config = dict(
    model='image captioner',
    dataset='photos of plants and fungi (iNaturalist)',
    train_examples=22605,
    image_size=32,
    crop_scale_min=0.7,
    horizontal_flip=True,
    rotation_deg=5,
    tokenizer='word',
    vocab_size=1482,
    encoder_arch='vit',
    encoder_norm='rmsnorm',
    encoder_norm_position='pre',
    encoder_activation='gelu',
    encoder_head_dim=32,
    encoder_fused_qkv=False,
    encoder_bias='all',
    encoder_qk_norm=False,
    encoder_parallel_block=False,
    encoder_moe='top_k',
    encoder_drop_path=0.05,
    encoder_num_experts=8,
    encoder_moe_every=1,
    encoder_expert_mlp_ratio=1,
    encoder_experts_per_token=2,
    encoder_shared_expert=False,
    encoder_patch_size=[4, 4],
    encoder_conv_stem=False,
    encoder_layers=14,
    encoder_width=128,
    encoder_positions='learned',
    fusion='cross_attention',
    decoder_width=320,
    decoder_layers=10,
    decoder_norm='layernorm',
    decoder_norm_position='pre',
    decoder_activation='quick_gelu',
    decoder_mlp_ratio=2,
    decoder_head_dim=64,
    decoder_fused_qkv=False,
    decoder_bias='all',
    decoder_qk_norm=False,
    decoder_layer_scale_init=0.1,
    decoder_parallel_block=False,
    decoder_inner_norm=False,
    decoder_positions='learned',
    decoder_cross_attention_every=1,
    decoder_tie_embeddings=False,
    residual_init='none',
    optimizer='adamw',
    lr=0.0016,
    beta1=0.85,
    beta2=0.999,
    eps=1e-08,
    cautious_weight_decay=True,
    steps=11000,
    batch_size=128,
    epochs=62.3,
    lr_schedule='poly',
    final_lr_fraction=0.01,
    warmup_steps=550,
    weight_decay=0.06,
)
Rows from block 4 of the text decoder of a small image captioner, named by matrix and row number. Rows with one number belong to one neuron. Each number is 128 + 24 x the weight over its row's rms, rounded and kept within 0 to 255. All counts start at 0. Numbers have three digits each.
Before each neuron's rows are labels from the 100 texts, of 14976, where the neuron reaches its highest value: "fires on" is the input token at the peak. Only what is clearly more common there than usual is listed. The data: photos of plants and fungi (iNaturalist).
# fc1: MLP up (decoder.blocks.4.mlp.fc1.weight, 640x320), inputs 214-319
# fc2: MLP down (decoder.blocks.4.mlp.fc2.weight, 320x640, transposed), outputs 214-319

fires on: "("
fc1.454:137146154111180106135119149125104164149151084144150137100130080133119095147157111149120120145086099166094141145097112141148132082110155150148126139140116176121129126129090160162130116140093136118107184147133108153166153113094143130118127117112154141120170120131110148161137100089124132145125109147118143123105115163112
fc2.454:139095131099142174142153116142125119109104110133120145158140134085133153091129167117147153122114128076108120138120161134140167112209139162122131113112129157134113079117115105139091166111125130113129164108079119100163113142142110131125113110116149093159090095149126117114148095163119105091156135143138162116143116165137

fires on: "order"
fc1.505:124124142133136166117088145134137129116105087109151124114190158107161105146127143109131171122146165130138166095104160089118106160133091103176124136114114147157141091121092149135118077123114129123127115136118153162185143138138114139113110105142110110147138099125104151116125130083117123095127148090139146123105103137086
fc2.505:127145100147078138145094103106124129115137116137088093121103133122096135118120199152115167137102114149114129183114097096108085111176110155116094155152158117136124117142110128127170131132122133140134132134107120100135083165125135134117131120129155145131097144093184096149123136136113124118109089156102189102074195124130

fires on: "-"; "water"
fc1.43:097146128137095173135104115103115130163095155121162170109174167172136144125147149147128151077139167169130113086110159119098137084119144127146115135187168085072115121106143089155165117128129101144157109101142148176160141109120140138115161145139126087131117166128145142121106149146124176114093104146120126136154103119142
fc2.43:169139116160166095116111148123134149143174141168109123129132056135142089113114128155139147121150114086084126118137097123144124118171090133146116166115108143161126182129080155172135122165168128140101095118131170101106133095151152090078082098140162107099132131152146148140171132140129094119162148138131118110105127116094

fires on: ")"
fc1.48:153132136119114144087124135135156125118118110132126105110087088157160129137158119110165110151130155130113118126147128168149156141126105109142171128127139136161102138133109130167119130134094133190177105124086129119115151094112140143123112140132126125146104150143135122087148135145115104113117122098179120156161106153118
fc2.48:131135131113125179160093143107167093118090146138173146119174102143141178154099158133135121089110117161133118113144157115114152097136093061107157134104132125146121117124139096100111082155133132099171119126121120129112119153124144163125159170141128108154136113089128128105161131149168157153118148106127138118123084116115

fires on: "order"; "family"; "<end>"
fc1.167:137169138132107083077121157138137150153143146139119107117122130102130131124116154165103116109132091168097108090127087164152126082091109162115134127153146095123134127107158106124154128120109130106109095104135118166157123124120167113099141122111183162129109117100111159110172176101096101148132096107081104153085116098161
fc2.167:154122120137166144120133090145129105155154100131148131132103153116124156152099130105134122162121112122119154125149117098129093117183128111173144167150104138155083157128092097151133137138103166106123102149139141085152123142097076135151145166124109085177129102119129112126164089094105169090129098134146167126104145150092

fires on: "order"; "("
fc1.479:156148139071112093103097098131138118190127142120125132139156100127108128120159125166115135108138135116146151107109089112122104094087155084113104072154160125161106127140099113120133135128101116141136124150094169088172121087110153102138122116165145099114135124116095121100117144134107165129116112161128156094091103150082
fc2.479:115137126108144135118097092152143114155174123158104140172131117136118115137139151105141151139118120069139086141145122121167126142168151087127109137146109135152092138112133153093116143096104105105092115136116129125140168079133142180138126136102133151146112124106165115126114106148139152080121157143122151160097177142122

fires on: "("; "family"
fc1.398:090167091140114133120144161147097157150121142115146121157112101153168173094123112130135134108069130156099147137144125084155120117123122077128147156145127135126118098131099123121144140174150167167128110103156117098128151123100131098160132103155109113161119154083179116116171131120110164115151131133158179145177137116120
fc2.398:125151091144119094100154126129152102113124165140126105092101097107129142127135130111096171146132110130134157106115101166101096127132111165114133188113135121104096138099077136105136162136150119101103121129149123140140143104095159103097141140161130109165089135135139092151100122123138126098123120134106135158121142139140

fires on: "-"; "order"; "primula"; "red"
fc1.393:126146129115142156113148187165153154135125108130129103115118063083160159099161114153137141151154119168158139084138108153125156147141123149117101094111134142129152119135106112094162154148143148106134107103110129108159142122150134094085179086160133056143141137140146124148138124113089137101163136136126132173079131147094
fc2.393:143134130115141139112121130139117139156178149150154113139115103165163157108108105139130148099121149117098151119142095165140093157091094103150117113119149124121134157102123148134145130114106146140104166138156153102126116117153140174126138143120125170144145146137139109119145155131108139127115107126128099144106173127154

fires on: "-"
fc1.28:106141082095099126114152162110148115121152119155131126089142117168110085145107116115139109109154133184134119180143122149115125138119126152113145167145182122105163115117129135139148116159112143171109090112106143083147098147129117093128146131111114149128146134124139121136074146111111143132151079114110130187117140118119
fc2.28:097147169151126114164119125133146121148097163131131141137097130135183126095131095103161105090139152142150154125131128205140132105073155159089099123138126128107175135140138132141121081152130120140141139114112095130112123100135149113140129148110117156132147141168100109146099140156160131173130113129147084121128085120151

fires on: "-"; "oregon"; "yellow"
fc1.633:165171146145158136145150128141164131163117125145102085124096121106151149160112100138122099074143116169120139099125189139114170096135115159141126142100143101144136111143103129107172107108143172126119135152067122151137110088165135154123095139118150125151130133119112166136112153138132155167124079152115174174139145107112
fc2.633:120161113151123096095138090144153159119109124144159125115125142139108147112153127158159161193115127062162102159129142139180111116171142103135160138147097163155113132149127152111144135123119093114118168143086117090139155104106138145073116093144084157142106077118085140126123098104141132111128099118148160154158129114156

fires on: "-"; "class"
fc1.593:098175123125109154171121108148137121112149136141079107144140147118136144124139058147095152111147152149141125120123088120128105176112163084111136135169173092104092134133145151133162117173153145147150120154117133091151109080083139113122149093169091122139131151104127099141120122108103156101114086150107147177156127114150
fc2.593:171100117124132127103081130155177118125138121126112153097123131108121152160171108111150180176155124108090114089147113132088134078167128149117132128079095127151139088153115123149083128172088147124089109107077143139146174135128162135078099108124149105170075100107115150094127122111109103115174125143140142131108149142106

fires on: "("
fc1.383:156097116127120115114111085158128100124150135129096133127092102135112089137167152111124131132119148170142091121100174170108138134135086154144131118094128113158145111148123108112127127119090114116169134098070137170193178132126157106112135110124181073149127148089078133082123157095114149130122151115128135153088086129131
fc2.383:086114109107130120133105143148144148124163142119088136138104127134115138126103161132168125126099152150143104122156163128109155153156134120122114145088143115126152095185124113103101158113124159121140094111130099104150127149127115150158133099160094122121190120126128131119109138102128161117141155125145125139144143174118

fires on: "("; "melilotus"
fc1.158:120156077099153084144124139095156143131098144105119119137131087183143128116113077149167086143128172144099147147138154138152139168106126102164144152124109118108115093147168140133127155167144137146127138127157094143104128111115128167151120121083136153119128128108095160120147141123103136145086091168183176139135155128149
fc2.158:115083110115137137127141127180114118094140126095137148135100123101112164126146161102090132154137109142102106125109169118140139157155083149168128168106092154169112148135120134151111166147138130096142136141114158107137112150102088136142117099127163114162128072114131116096162118157127149082151142135116112097134098128114

fires on: ")"
fc1.412:122122130133104175125128144111102120120142150112139095154151148104149101101149131153124135170092177104133144139130143127137108137116095138103130151159133111169148163136113128176119124114092131152106110168123119106154093127114107116103151135159065136140086102090147138160145148167083156159146105109124116122183094099134
fc2.412:098126088138149137101113149161127148112104086103122119148126126160173088137139093147132160189104135141095147124099142100133127153159094142145123163153152128157144153145126097118092162132151130116092126139160164128138134124159074137135111115136137124156080131137127102117139090090109106106105141103083174093116127117120

fires on: "order"; "family"; "("
fc1.2:141152162140158176088124107157089153145139123082123132089173112073129147109148130151122160153135119104137127097131092140177129139109128131106139078150091140160100135146094112121155140094157168137112149134147176123158127164111120106100147114138143122168120118158106136100149077095130123084105106115118111127095092125135
fc2.2:126163092150146111076158103135172128121136117119104145120123138100094149143155153151080116133108111117113106173127130104141113162175113126108104178110143109108115112099120099130169152154130107160157101112123148118133109133110138130107130124142149099116091149123114124123182072148104128106125099136104094105099111117129

fires on: ")"; "borealis"; "fullonum"
fc1.168:059119142134104191164112142132143149138093102096141149114082114137110135137157150110158154144169131133107164105122143113163163135118104096130122125137124153132139112134141118129118092106114149128133137151146131108145118151154134140124130163070112081169118095091128141151132109153141124136099152104141118133166138138125
fc2.168:169148116165171124178092154105144130110128164120098142099160144115138161142125115155119123151113092120119108131145109164099144122130107137119119119089160118155140157147132125123128143104103102135150138160110160113113141081145128103085092100126141133068107138138137181108143153150137152104207095127068117154085151145160

fires on: "-"; "frangula"
fc1.138:100135106131113153106137126119125083136095156130147144145107169120163149152105164172142153115150166132117126129121147105108101131127129098123126145098130114121100085161115128152121129155132124126096116105136102116109122058082138170154128126152166151158136181140119175135120155140080101157168117146106105197115125107162
fc2.138:149099115133162130111092095137134139118160153076142143142151164100130110099188140139147124150105093143142158115164112153155152103183135114158093136154155123135124110124150149152145108141130124122130133131095114101119115095139139115149102100136139131153085119145119140140155117103158138147107155110137089104131089115173

fires on: "("; "chimaphila"
fc1.192:123111100113112088095127098167157146157165111099122126140141136165163116117120145127161096157101162112114140136125113162166120148098146095094094106116093147096152150115134136105118092157098099139082108132112096090095141119107092126132141122141105118140101099122115087103123078119144145116097120161083164122129170146133
fc2.192:128143137098147111133145116118099121123129118124079123113105142092132087126138083095158109162126148102129112107125121131101105142171117151127090140153090141104140149113089145132120131143124114149104126147138100111123080129171154112087136098148148144168068145108100159133149150124115087132147163130096117170116171125150

fires on: ")"; "fabaceae"
fc1.190:144167100095120107169145143154124139094161131145098100103110119169093099157156098137123152141110125153134118147100112147150148118122137150101130136145126096137147132170099154145176111148125138168111102161141110117155099163146120117110153127122172112104126110137059132155138133086157106150153118150102089114108125157121
fc2.190:122150131181129180140126117108103178132126165155141116109142141126116151109140131148136097098124140148126157116133113150097158182158114189114128122154112147144134152149157101115095101150126095131153192164085096121118162155124158146123081123131126105105100161138092123112136162172128095133111162105101130120132091134147

fires on: "("; "-"
fc1.261:160089109115163115145115125166169082151097128121153156136143107118161134134165101141120115137079126102123087070129175173130163095133139113133173152104103140157146118138130125171094144139149143115103073128071128118147174143141101135100119155147142111126119169086083151138114105082100118146182117104112127164114154123166
fc2.261:083122147125113159170120104128124108092107129164113111167141120118094169129114141113159117109075155136149138121123123149124130125119103152161122113157112127139164156170126158110110094097166178154159114134103126107110120125162104174149146107147097102155168127128110097124099152134154146104113147141138105141146111091170

fires on: "("
fc1.297:154108128137126156135152134116129127151093132139127102156117146116169134107167096120133130141104136135122154130118169113168140135139129141150158149124142111164135117107109121140110117122107143103147109127058127143136159134122156121107119106152152147165158142134118125102140084092141144092148122107122126176164097102111
fc2.297:135141169153134094111100115141134119074118128097135133129169081131101168106110152119137153104146120153188109118122120151121115121148114149122107162084088145126131142151160122090107118153161150137105162160136129173101132148138150110114125106131139125093131060128121138128111163106124108083130098153111088118108079152124

fires on: "-"; "order"; "greater"
fc1.622:152157145140130083159168125110133120137112117111112136117093089144135095131118131125108166085103096161104127159127147119155112077093154153111124097103157131118116137149109133161167110151154141154102140115135158097163127121129135096139151099126156110095159149098096116115121125154121119162110080145094174149140147126132
fc2.622:099122133174115097165146130119084116088099143151112126120121132125119150096143143128177111127106147131156109142157127136110151171133124134141079143160126099110144101124144102125140128107184116122154153171130099149115169156166178158132123157144127123111160117151097135156137152113116121158094098126140092098162131095119