Rows from block 9 of the image encoder of a small image captioner, named by matrix and row number. Rows with one number within an expert belong to one neuron, the router's apart. Each number is 128 + 32 x the weight over its row's rms, rounded and kept within 0 to 255. All counts start at 0. Numbers have three digits each.
Before each expert's rows are labels from the 100 images, of 14976, where the router gives the expert most weight on average: "colour at peak" is the nearest of a few named colours to the mean colour under the peak. Only what is clearly more common there than usual is listed. The data: photos of plants and fungi (iNaturalist). In brackets: how many of the 100.
# router: router (encoder.blocks.9.mlp.router.weight, 8x128), inputs 0-127
# up: expert up (encoder.blocks.9.mlp.up, 8x128x128), inputs 0-127
# down: expert down (encoder.blocks.9.mlp.down, 8x128x128, transposed), outputs 0-127

# expert 0
colour at peak: brown (69)
router.0:160174082119196139121147173167049100077139109065130115115093182101087116122074176127128115104126134123113150129128136173096073106153077165056126155088098195141091181094099143160153127082125134170175145124140131143085151146136105117122180081080113105129154201067152112134123095179097101091112127133133096161122088142137157170098107112094127071127087130098158110132183142131126119116096
up.0:083150092122101142128117173106118090102120168152118173116118131174049087152064120136092097120152113132109137119118130135165057090148098135080155120160118116104096152129131184132063185187161130059114168072065112133163082113146139119117155100132143112144111146105128109169175107118150115081166126149127134156092133181095178140080128116124201104145084172105146155098133203133182136109185
down.0:146124119147134150122134132141143179131141158105130120112154155116110148069105138101159136083173092165117120057061155110184134177195160086150100165162154082093132086146119138133177128141156097172158165113138094130141181107120159124076156166048158118149160135066143092132171117114054149153164131092134086174157116092102120106109136087125153220155113111113155146160120165157204138132096
up.1:132164137123092143127134120119103085163115147105080086106128118142168170224133136156057091130118103175139097192212132100209185122124108143085140114137121139144170123111078092121097076137162112142155128086139149152125182097145197102128198180141133163124117185145145170170116144143155118133108081082112117157126163108200110141150102139155125136131118146135079143188098128124174136162151
down.1:104087066164112134174131120140100135099113097102122151138158092124135115110131127120092111106141132112133113134103108171132112104061118157163210165142137183082071148159164129146155149074091113118112135126154096215082118133180091132148127153151112155135146146108124167123058133130114158232172209150097159112134123175168120073099114060165096158102119129114179112162130126078116115102085
up.2:139107094137157136148112137132059184125178108093156113173071041144121073126147125098152176100101127085117097113169120127071067082144110163186121111148122068110106103145133159100158159138167101130124184126096152090093132129158156065163100094098113128142118072085181119196148055139112089145133095079145156089142154148133116133138136081134175105133148123107166151112127169121065142116086
down.2:163131127124140137162153125167064105171159182158151163109152131149144137127183051137088110139080153106157142147160126109109157105175139178122160202183182105102092106149106105104117079128115125086121142107088100159135110135123158076197130141074121117111105112162169047146163075073080147133058154105089153169147124097138169139125186114112134115077129173186122161085114142120129138151141
up.3:112191152029130140178080154149107134103136166131114104139106208094144115171053119122078096148151149169112158126181118074138137073165139178183133166151107136122100135129115090153083173168133146073118125150164123154096138068168130126135172125117139124131072155124093121147122157141081107122148169135094132224124153154165117135164103134148120152069114158131104078133100154122067113117148
down.3:124170044147120145107170111142162135151138130104138133144079091142139075093190127098136110110121081111137119134195148132119099107091109123173166133141142149120139174141101174201163081158169110158079106118145116090059123095077089101133188169181152135158168113169117170151127143057103104164131135116097175107115094056149099132146137156104122137089102145106126122088103138089056165084085

# expert 5
colour at peak: brown (86)
router.5:175098121104106149106156174136135095157106085094173128137101139185169134163140150141143120127121076201132075155094127113161168146163094085077081109121113079173121160145104113171043164132086109101112097085161125120087108115114107102133161176111097119173122165115096122117096185099122124137114144103121114187182149094091150135144128140105072158140177126113094174090077145122200075195121
up.0:092123120139199095119136105102173152114134087165144149123142135183092125124158122143091087152120139079138154106155148159112133187112149183135100090096184137101123109097172116153160161117133128144110102107128153115139238184091154176119029111099131102103160178163140079114170125098082130146185100112153142148130087110099135098128194138143123161136136130115141191075169106104068152168094
down.0:061145128179117108148164084110131108103109150056085090125182075157090152101091127112187167154197142143091101121125149144181135113164061073128010166111126160135088119170116126109104138151146116134115123104193121145151111107110180114092103131127135103115124092125089116167109076154155171099060139147139089145128133145189143139137135151148144115142144187139101169076172154131146099138132
up.1:172126099115207122122134130093141138046148095190155105047138134131130087139132131157152149113203095085090150051104102182138123157094124140153130142156142136083120158118128107118098159108118138132121148135149148131125101168136127164096126089068132080181161076146120127083132141122112103189092103042105189160170160152077077116147132133160110181149131133123095128135094062128144104105088
down.1:113159147128129150141142169107135122101127099085101137166156085148112145115137104105213090111130135145052151143151071056136130124088138093136118088162138224075187121138072125122138118089158152132106144126135128111117146139102140106139210129175186162135146104099106177140170149105143147032125086153123145191129166130169143067115136082100125149103148121135140129131116076144131195139181
up.2:158129168171118064101188105133148120109161140098126153137099111167153085170104140153148117144096119130098140183195136100150135173067137122165176148103171088107198102161082125132105070117126136117085159155119109133181118115179087184126155136092115078113099206140099095079151133121129101197090121143096096123102101138162160135124127110129104143130093165202088115163167065142154144167166
down.2:208105125101106153142094164099092092215137088083145132156115143134157153165107056048117114089100110143135193130171145156147126140166141104091167147126080104159195095128111163102139088085127125112098084105102105180113111161143130161093096177107150114104094127153079159174105079145129134119124150115098089221140087147093148167128092153138109153129132064084117100121150146151133126128157
up.3:186167142077068104162163131170144062148105121119141177112217114081154128112141160163073114134144129125103171081150058163138135147125118156193121145118152156126112153137174137178092137164135163135086110158141086191100147072115129097120114168094066128147110121076142110146119149136115160142116116120109100125122078140147140152179093129122153168141173156130127153223060122071144093123130
down.3:099075138141067123107167133146087145061132219152122177178141144180109119120137091161178148126109144148155165129069209097141101104118130130117143176131060081123140150121090105090108144152130106083130189087090136067121089100164178115135104108155106111097146148122109160161110150140156170134143106127124030111104099088104134124161142163169158176102120107128131102137076101136186154122136

# expert 6
colour at peak: brown (78)
router.6:162052132131082103064144114143163164176083165175110161169115101108080148098130161122150163105160154166148151142186129151072190117113119148137110118162196093125145114127141119109085102175143156141162105109098106114143096148111143089098137164153155083101151120107116098048107141112187130168046098100129155172125159153137161138089097072101127126160135121105063099098161130088092110189105
up.0:151131086130146089069158158160112150170168117134080127196155128174157089184100087093138148095082140163167147164109128134077125147025155197158129071121105167144129109112123165111162136152143157120139174106140123078116147130147134175127047158103141128108135145169064111146186168090125141130079086066103140108126107086149139109199159113124101112123114134123114171089159092125098139121154
down.0:138117111134154091120102156104087134107159105147152148111119136117103170072152158161154117133163166123126151123137115125154161120133084120105219150131123155162145138104140100144134183098046132140077109096101110158141073169113139121152164152088100083134195143202146125109108074145140012099125158163097120163151153183139160148118169198093114089074122169124138105135142127069158126104070
up.1:147134155065150179161135104129094166177149106131131104076149183178103151133135118195147123108145140128129163159147130149110128145130147073165105077142174144159082068134077143069100110138138095089108127191088138155132101151144058094123164129105122152127112184154143060183147075116169140130128094146134087157166172167106149127110089120117105172187060109134160068147143126163122072154151
down.1:088115081076132110123108151115193153123090081180160106138105125112146133123150151115079110114136096140165170036065090134077111103108062108129123093089140113059138194142146152157112108126112129188144143097077093133142076139132109094130135117150169118116149161065152125141106121110123030142153132130178189129120119101098107144181133135151094116114138072094148132182123150065082143120105
up.2:094211185060109050121157204095137133161141123131102085096138131153135141133127070140130120125142157141139142168098093140143139118077129170080100147089065139168095174080078122082091108129115156083131042121066107134145164146168091120111089167126116144146100122167196139149115132116203165132122064125125107159145079130128131137165122176151160136156105106169103126107126101123151113126145
down.2:123113075075140127199123165144131163150089095150155160093131095177152108103153103151114174117106118161146134092121127120134155123057091104107096123095092205124149150188126129117147114118135080150139104125088122108140096127042195122148158075095117185125139099142175103140133077054104103107138100090165151100151081118107118137126091156132155065070176100143179101171110099141084148081158
up.3:152150048128113057150114139086102128143083157081114157070170137111098145131141123089121115174098120114140104101095158136196153101140139139112093179081182083146157109185090196113183138174141140167184125113137094158106175152134097143107090093095144145127143115089095128124118112174112159160192139133116129156155125182068141087146128147122166078178124065142168099189106138133158102095129
down.3:072127163149177120139128156155174083161179164148165138118129129168110095137154135102107154113103145109109091124127092170112190188198104179163052115116123169112088062112152116164117096117158134079192123145125182085170202133085072124119104095158105150085151151128145141125128131143134104111131136116105098051208092092121144123084120131105163109134163080143142131129115095112090123183108

# expert 7
colour at peak: black (35)
router.7:094136101146052126083145121081074108104153150114097108064137125163084131106137092119108150090085159071159155137210128123143182202153085081138114155150173122148136119141174088139160142148187082128133117159120122102126161118135121113073123135149092100146091027097154168108133180112089188116119102156142108127150104145136187096163135101140095128154147145138146107134098114160214104107121
up.0:152145159100146138164169145075110181185104106089137127096127124217129079131072087151132125146102160163127139115177168124055141126148087128119208106092079084134175094045122119117113163105131159141177113173104161157135118139152101173087156097055120117119114138166135144135105131101174143130101149081162165118132159136085137147186112112167147133078144135161158061098119111080125102109112
down.0:111151076136063130137121169115161166103141113105169126126157095072122165101084091130132088135111130089087152093089178079163109126096138088080106121113121130144128092173123155150151147150111105128181089100135119160112132170073101136114163131115160053097112095094100125132100114152073081120142138202049130116129097151087061151125042178123149159187104122068086117133150125115133147186133
up.1:117141163131143129176173183101137166113131192050101137145165130172106084134137100120137098194081072163178112154184145137153113151070116104181121114116068137184123112116110085091141115109058112130116134113105135131065162142078169133079085147175105155110138163119091166117148139199167074136126113094138146114145158140098095153167075169108135130156105101109119183113127158106140131080172
down.1:111045101170073124097175147115140058173148172112159173128147109131191150099116121079138181143134163134140165101106137156111151133097118173159150237139133140113154134133170107129148102133152093105120105156173127161173071132092114111084157153133081079092100084175124118147123176058140168157129058150114108141133133160126135153146175167147089112154072180152097106161136152120138126106117
up.2:129193150152195159128132132149183172218159131107126126111140167195151152137091147141145141157100069163077083059143119108129168098180110107165134073059170049110150121166146132167133123126107132117160116097125158191149159169142129119143175139161133115166168136072153109101098129157126109136145140145119185113105130098118147144108110117142077135153102144120181178149151074131163099076150
down.2:204161144123161123191157125092135153179126117102138151052140202098101167062159093208176151153140159201146185107147094172116150110139133124112094202153109113097129138098156121094125126144054116120130134166123082166185119119166123104098141112088138069100084109120134103136149168131096170114112122184104124145129149160105145133126083173150136117113181163110121126156150126121087084100146
up.3:164105121100128136160138161080158162181118173124149148121112144219080084129112081168142101154089147092124117185137148102087145157080158164151146124079096064170164068110115165125156130136146159117128132129103110109121176143148164141085163145137127166132078103177115134100103156152120130069153102157137098159123115159008197131174066191124108108111122126082107124112138134122119107145098
down.3:120131135125105123168108156138117199137172131072125127131229113070124194062105076083094206156096137110180159104148123095125166148150121140166154111093137152092117119178163114172193134118152110068177107197107106116127097116124115099117150135129148125174124122122128089169104119119097082121116154189124091154099091147062125109077076133129126149119128141118151117191180138111164122099129

# expert 4
colour at peak: grey (75)
router.4:077113115174182170170079086119161159173155127124104164115089171133113126105162136115094149165086174104106176100120151153126124129172137169134156098134173110100156144137132157164095198095145098175150140136158188115144122159111119154111179067109120083152130087101123139140146049103157083074118196140151135075133138147128173089102117188106154159173111165137101156192116140114147163083181
up.0:106091119107116139198120159096122139174132132053148103122162091093162133110155122084188139165164116156093162157133136136101070114146102093150089186116141156183109032099114076141117138153152098091072143096142128198106150118101145138102167167129114117133052097122105111160107163158189110132150105189142139158126106125072089128152053171108106100111135145093125113118124176092112166146165
down.0:138165212090142096066168086147151112118173151145132146111129073105136157135125131170092107176131204091094142112167144174172174073098118119160133168070156060118079155080081147132166106136153093114142081122158114134115122127096094114112113070139111096179031129112182164083091164168128159149096125098114120127099118162119120157118130124101116145137137081084139146114145134178076137140146
up.1:125162194155204099130142099139086092151169137191135129120150139096162086175152159111143141152093152165157160131160159109132109147118142133123110179174160170148137147137170155075105131138107099146180068136117188173138173103146122089133146183125118099109108102201052175138161125135121107126095132099054124148159116064099176148106120141124138139111128129169115121104195147168156084133206
down.1:066135188085123120143120141161112162158145126163201191163165121107148153143160153117158174114135116166106114096117110191107121144100158060153204112147155171145074159120107164101139198108124075103130154130143136104104148119099105117158099122077126126106188133130180140126142182160185074051141105075111111130153112090194190152134145145146100111087151100097130134148084102123109126142165
up.2:048113131095119133159099123095193110169135103093095079123142067167144062123113079074113121133119158157107146111117093090153129160145102133173154127129141177163142095171143128164144136117119104085135063133137145150108108097095151079134179171153076138132120073106108182123121067064116136132083131162137181085125156181164166172085123100111201154129112112119168157082118128174148089100164
down.2:147109158160162062162104148100122085149145117095149173158132138162094143165156146137123137137121126108108134136141084153136149111156189131108108159158138173111134143120167125167238149134163116137117094054196150134141139085204165115138130154072087102122123151158107092185089150110140145159107129071077121183136104078182141119057132104106087185104154138185091138091081151154126123107143
up.3:127108070102126147105094155155092171090115040103037140087146132138080079093073168092133097133075164107136143176111117072129098088077110128152145122174116159110085115150107121114125091128079122069117117107113171130120110137170082153105164132142123109142147124080161134090095140155155100147094135130180177121165146170062147093141068136101102133059187104121097108103157135121094140171124
down.3:106215126182150103095111121098134148139126137141107143170077107119120069171115103158161130169111085189078129171098079112182119117176147135163132129155138140112117194105085147113136083149178175132127112106154175106147111113167104133145138094104131156129083089125146121125094103154123156100120162139076075095042101138136192144165141139110170092160081089099080137064112136091098125063103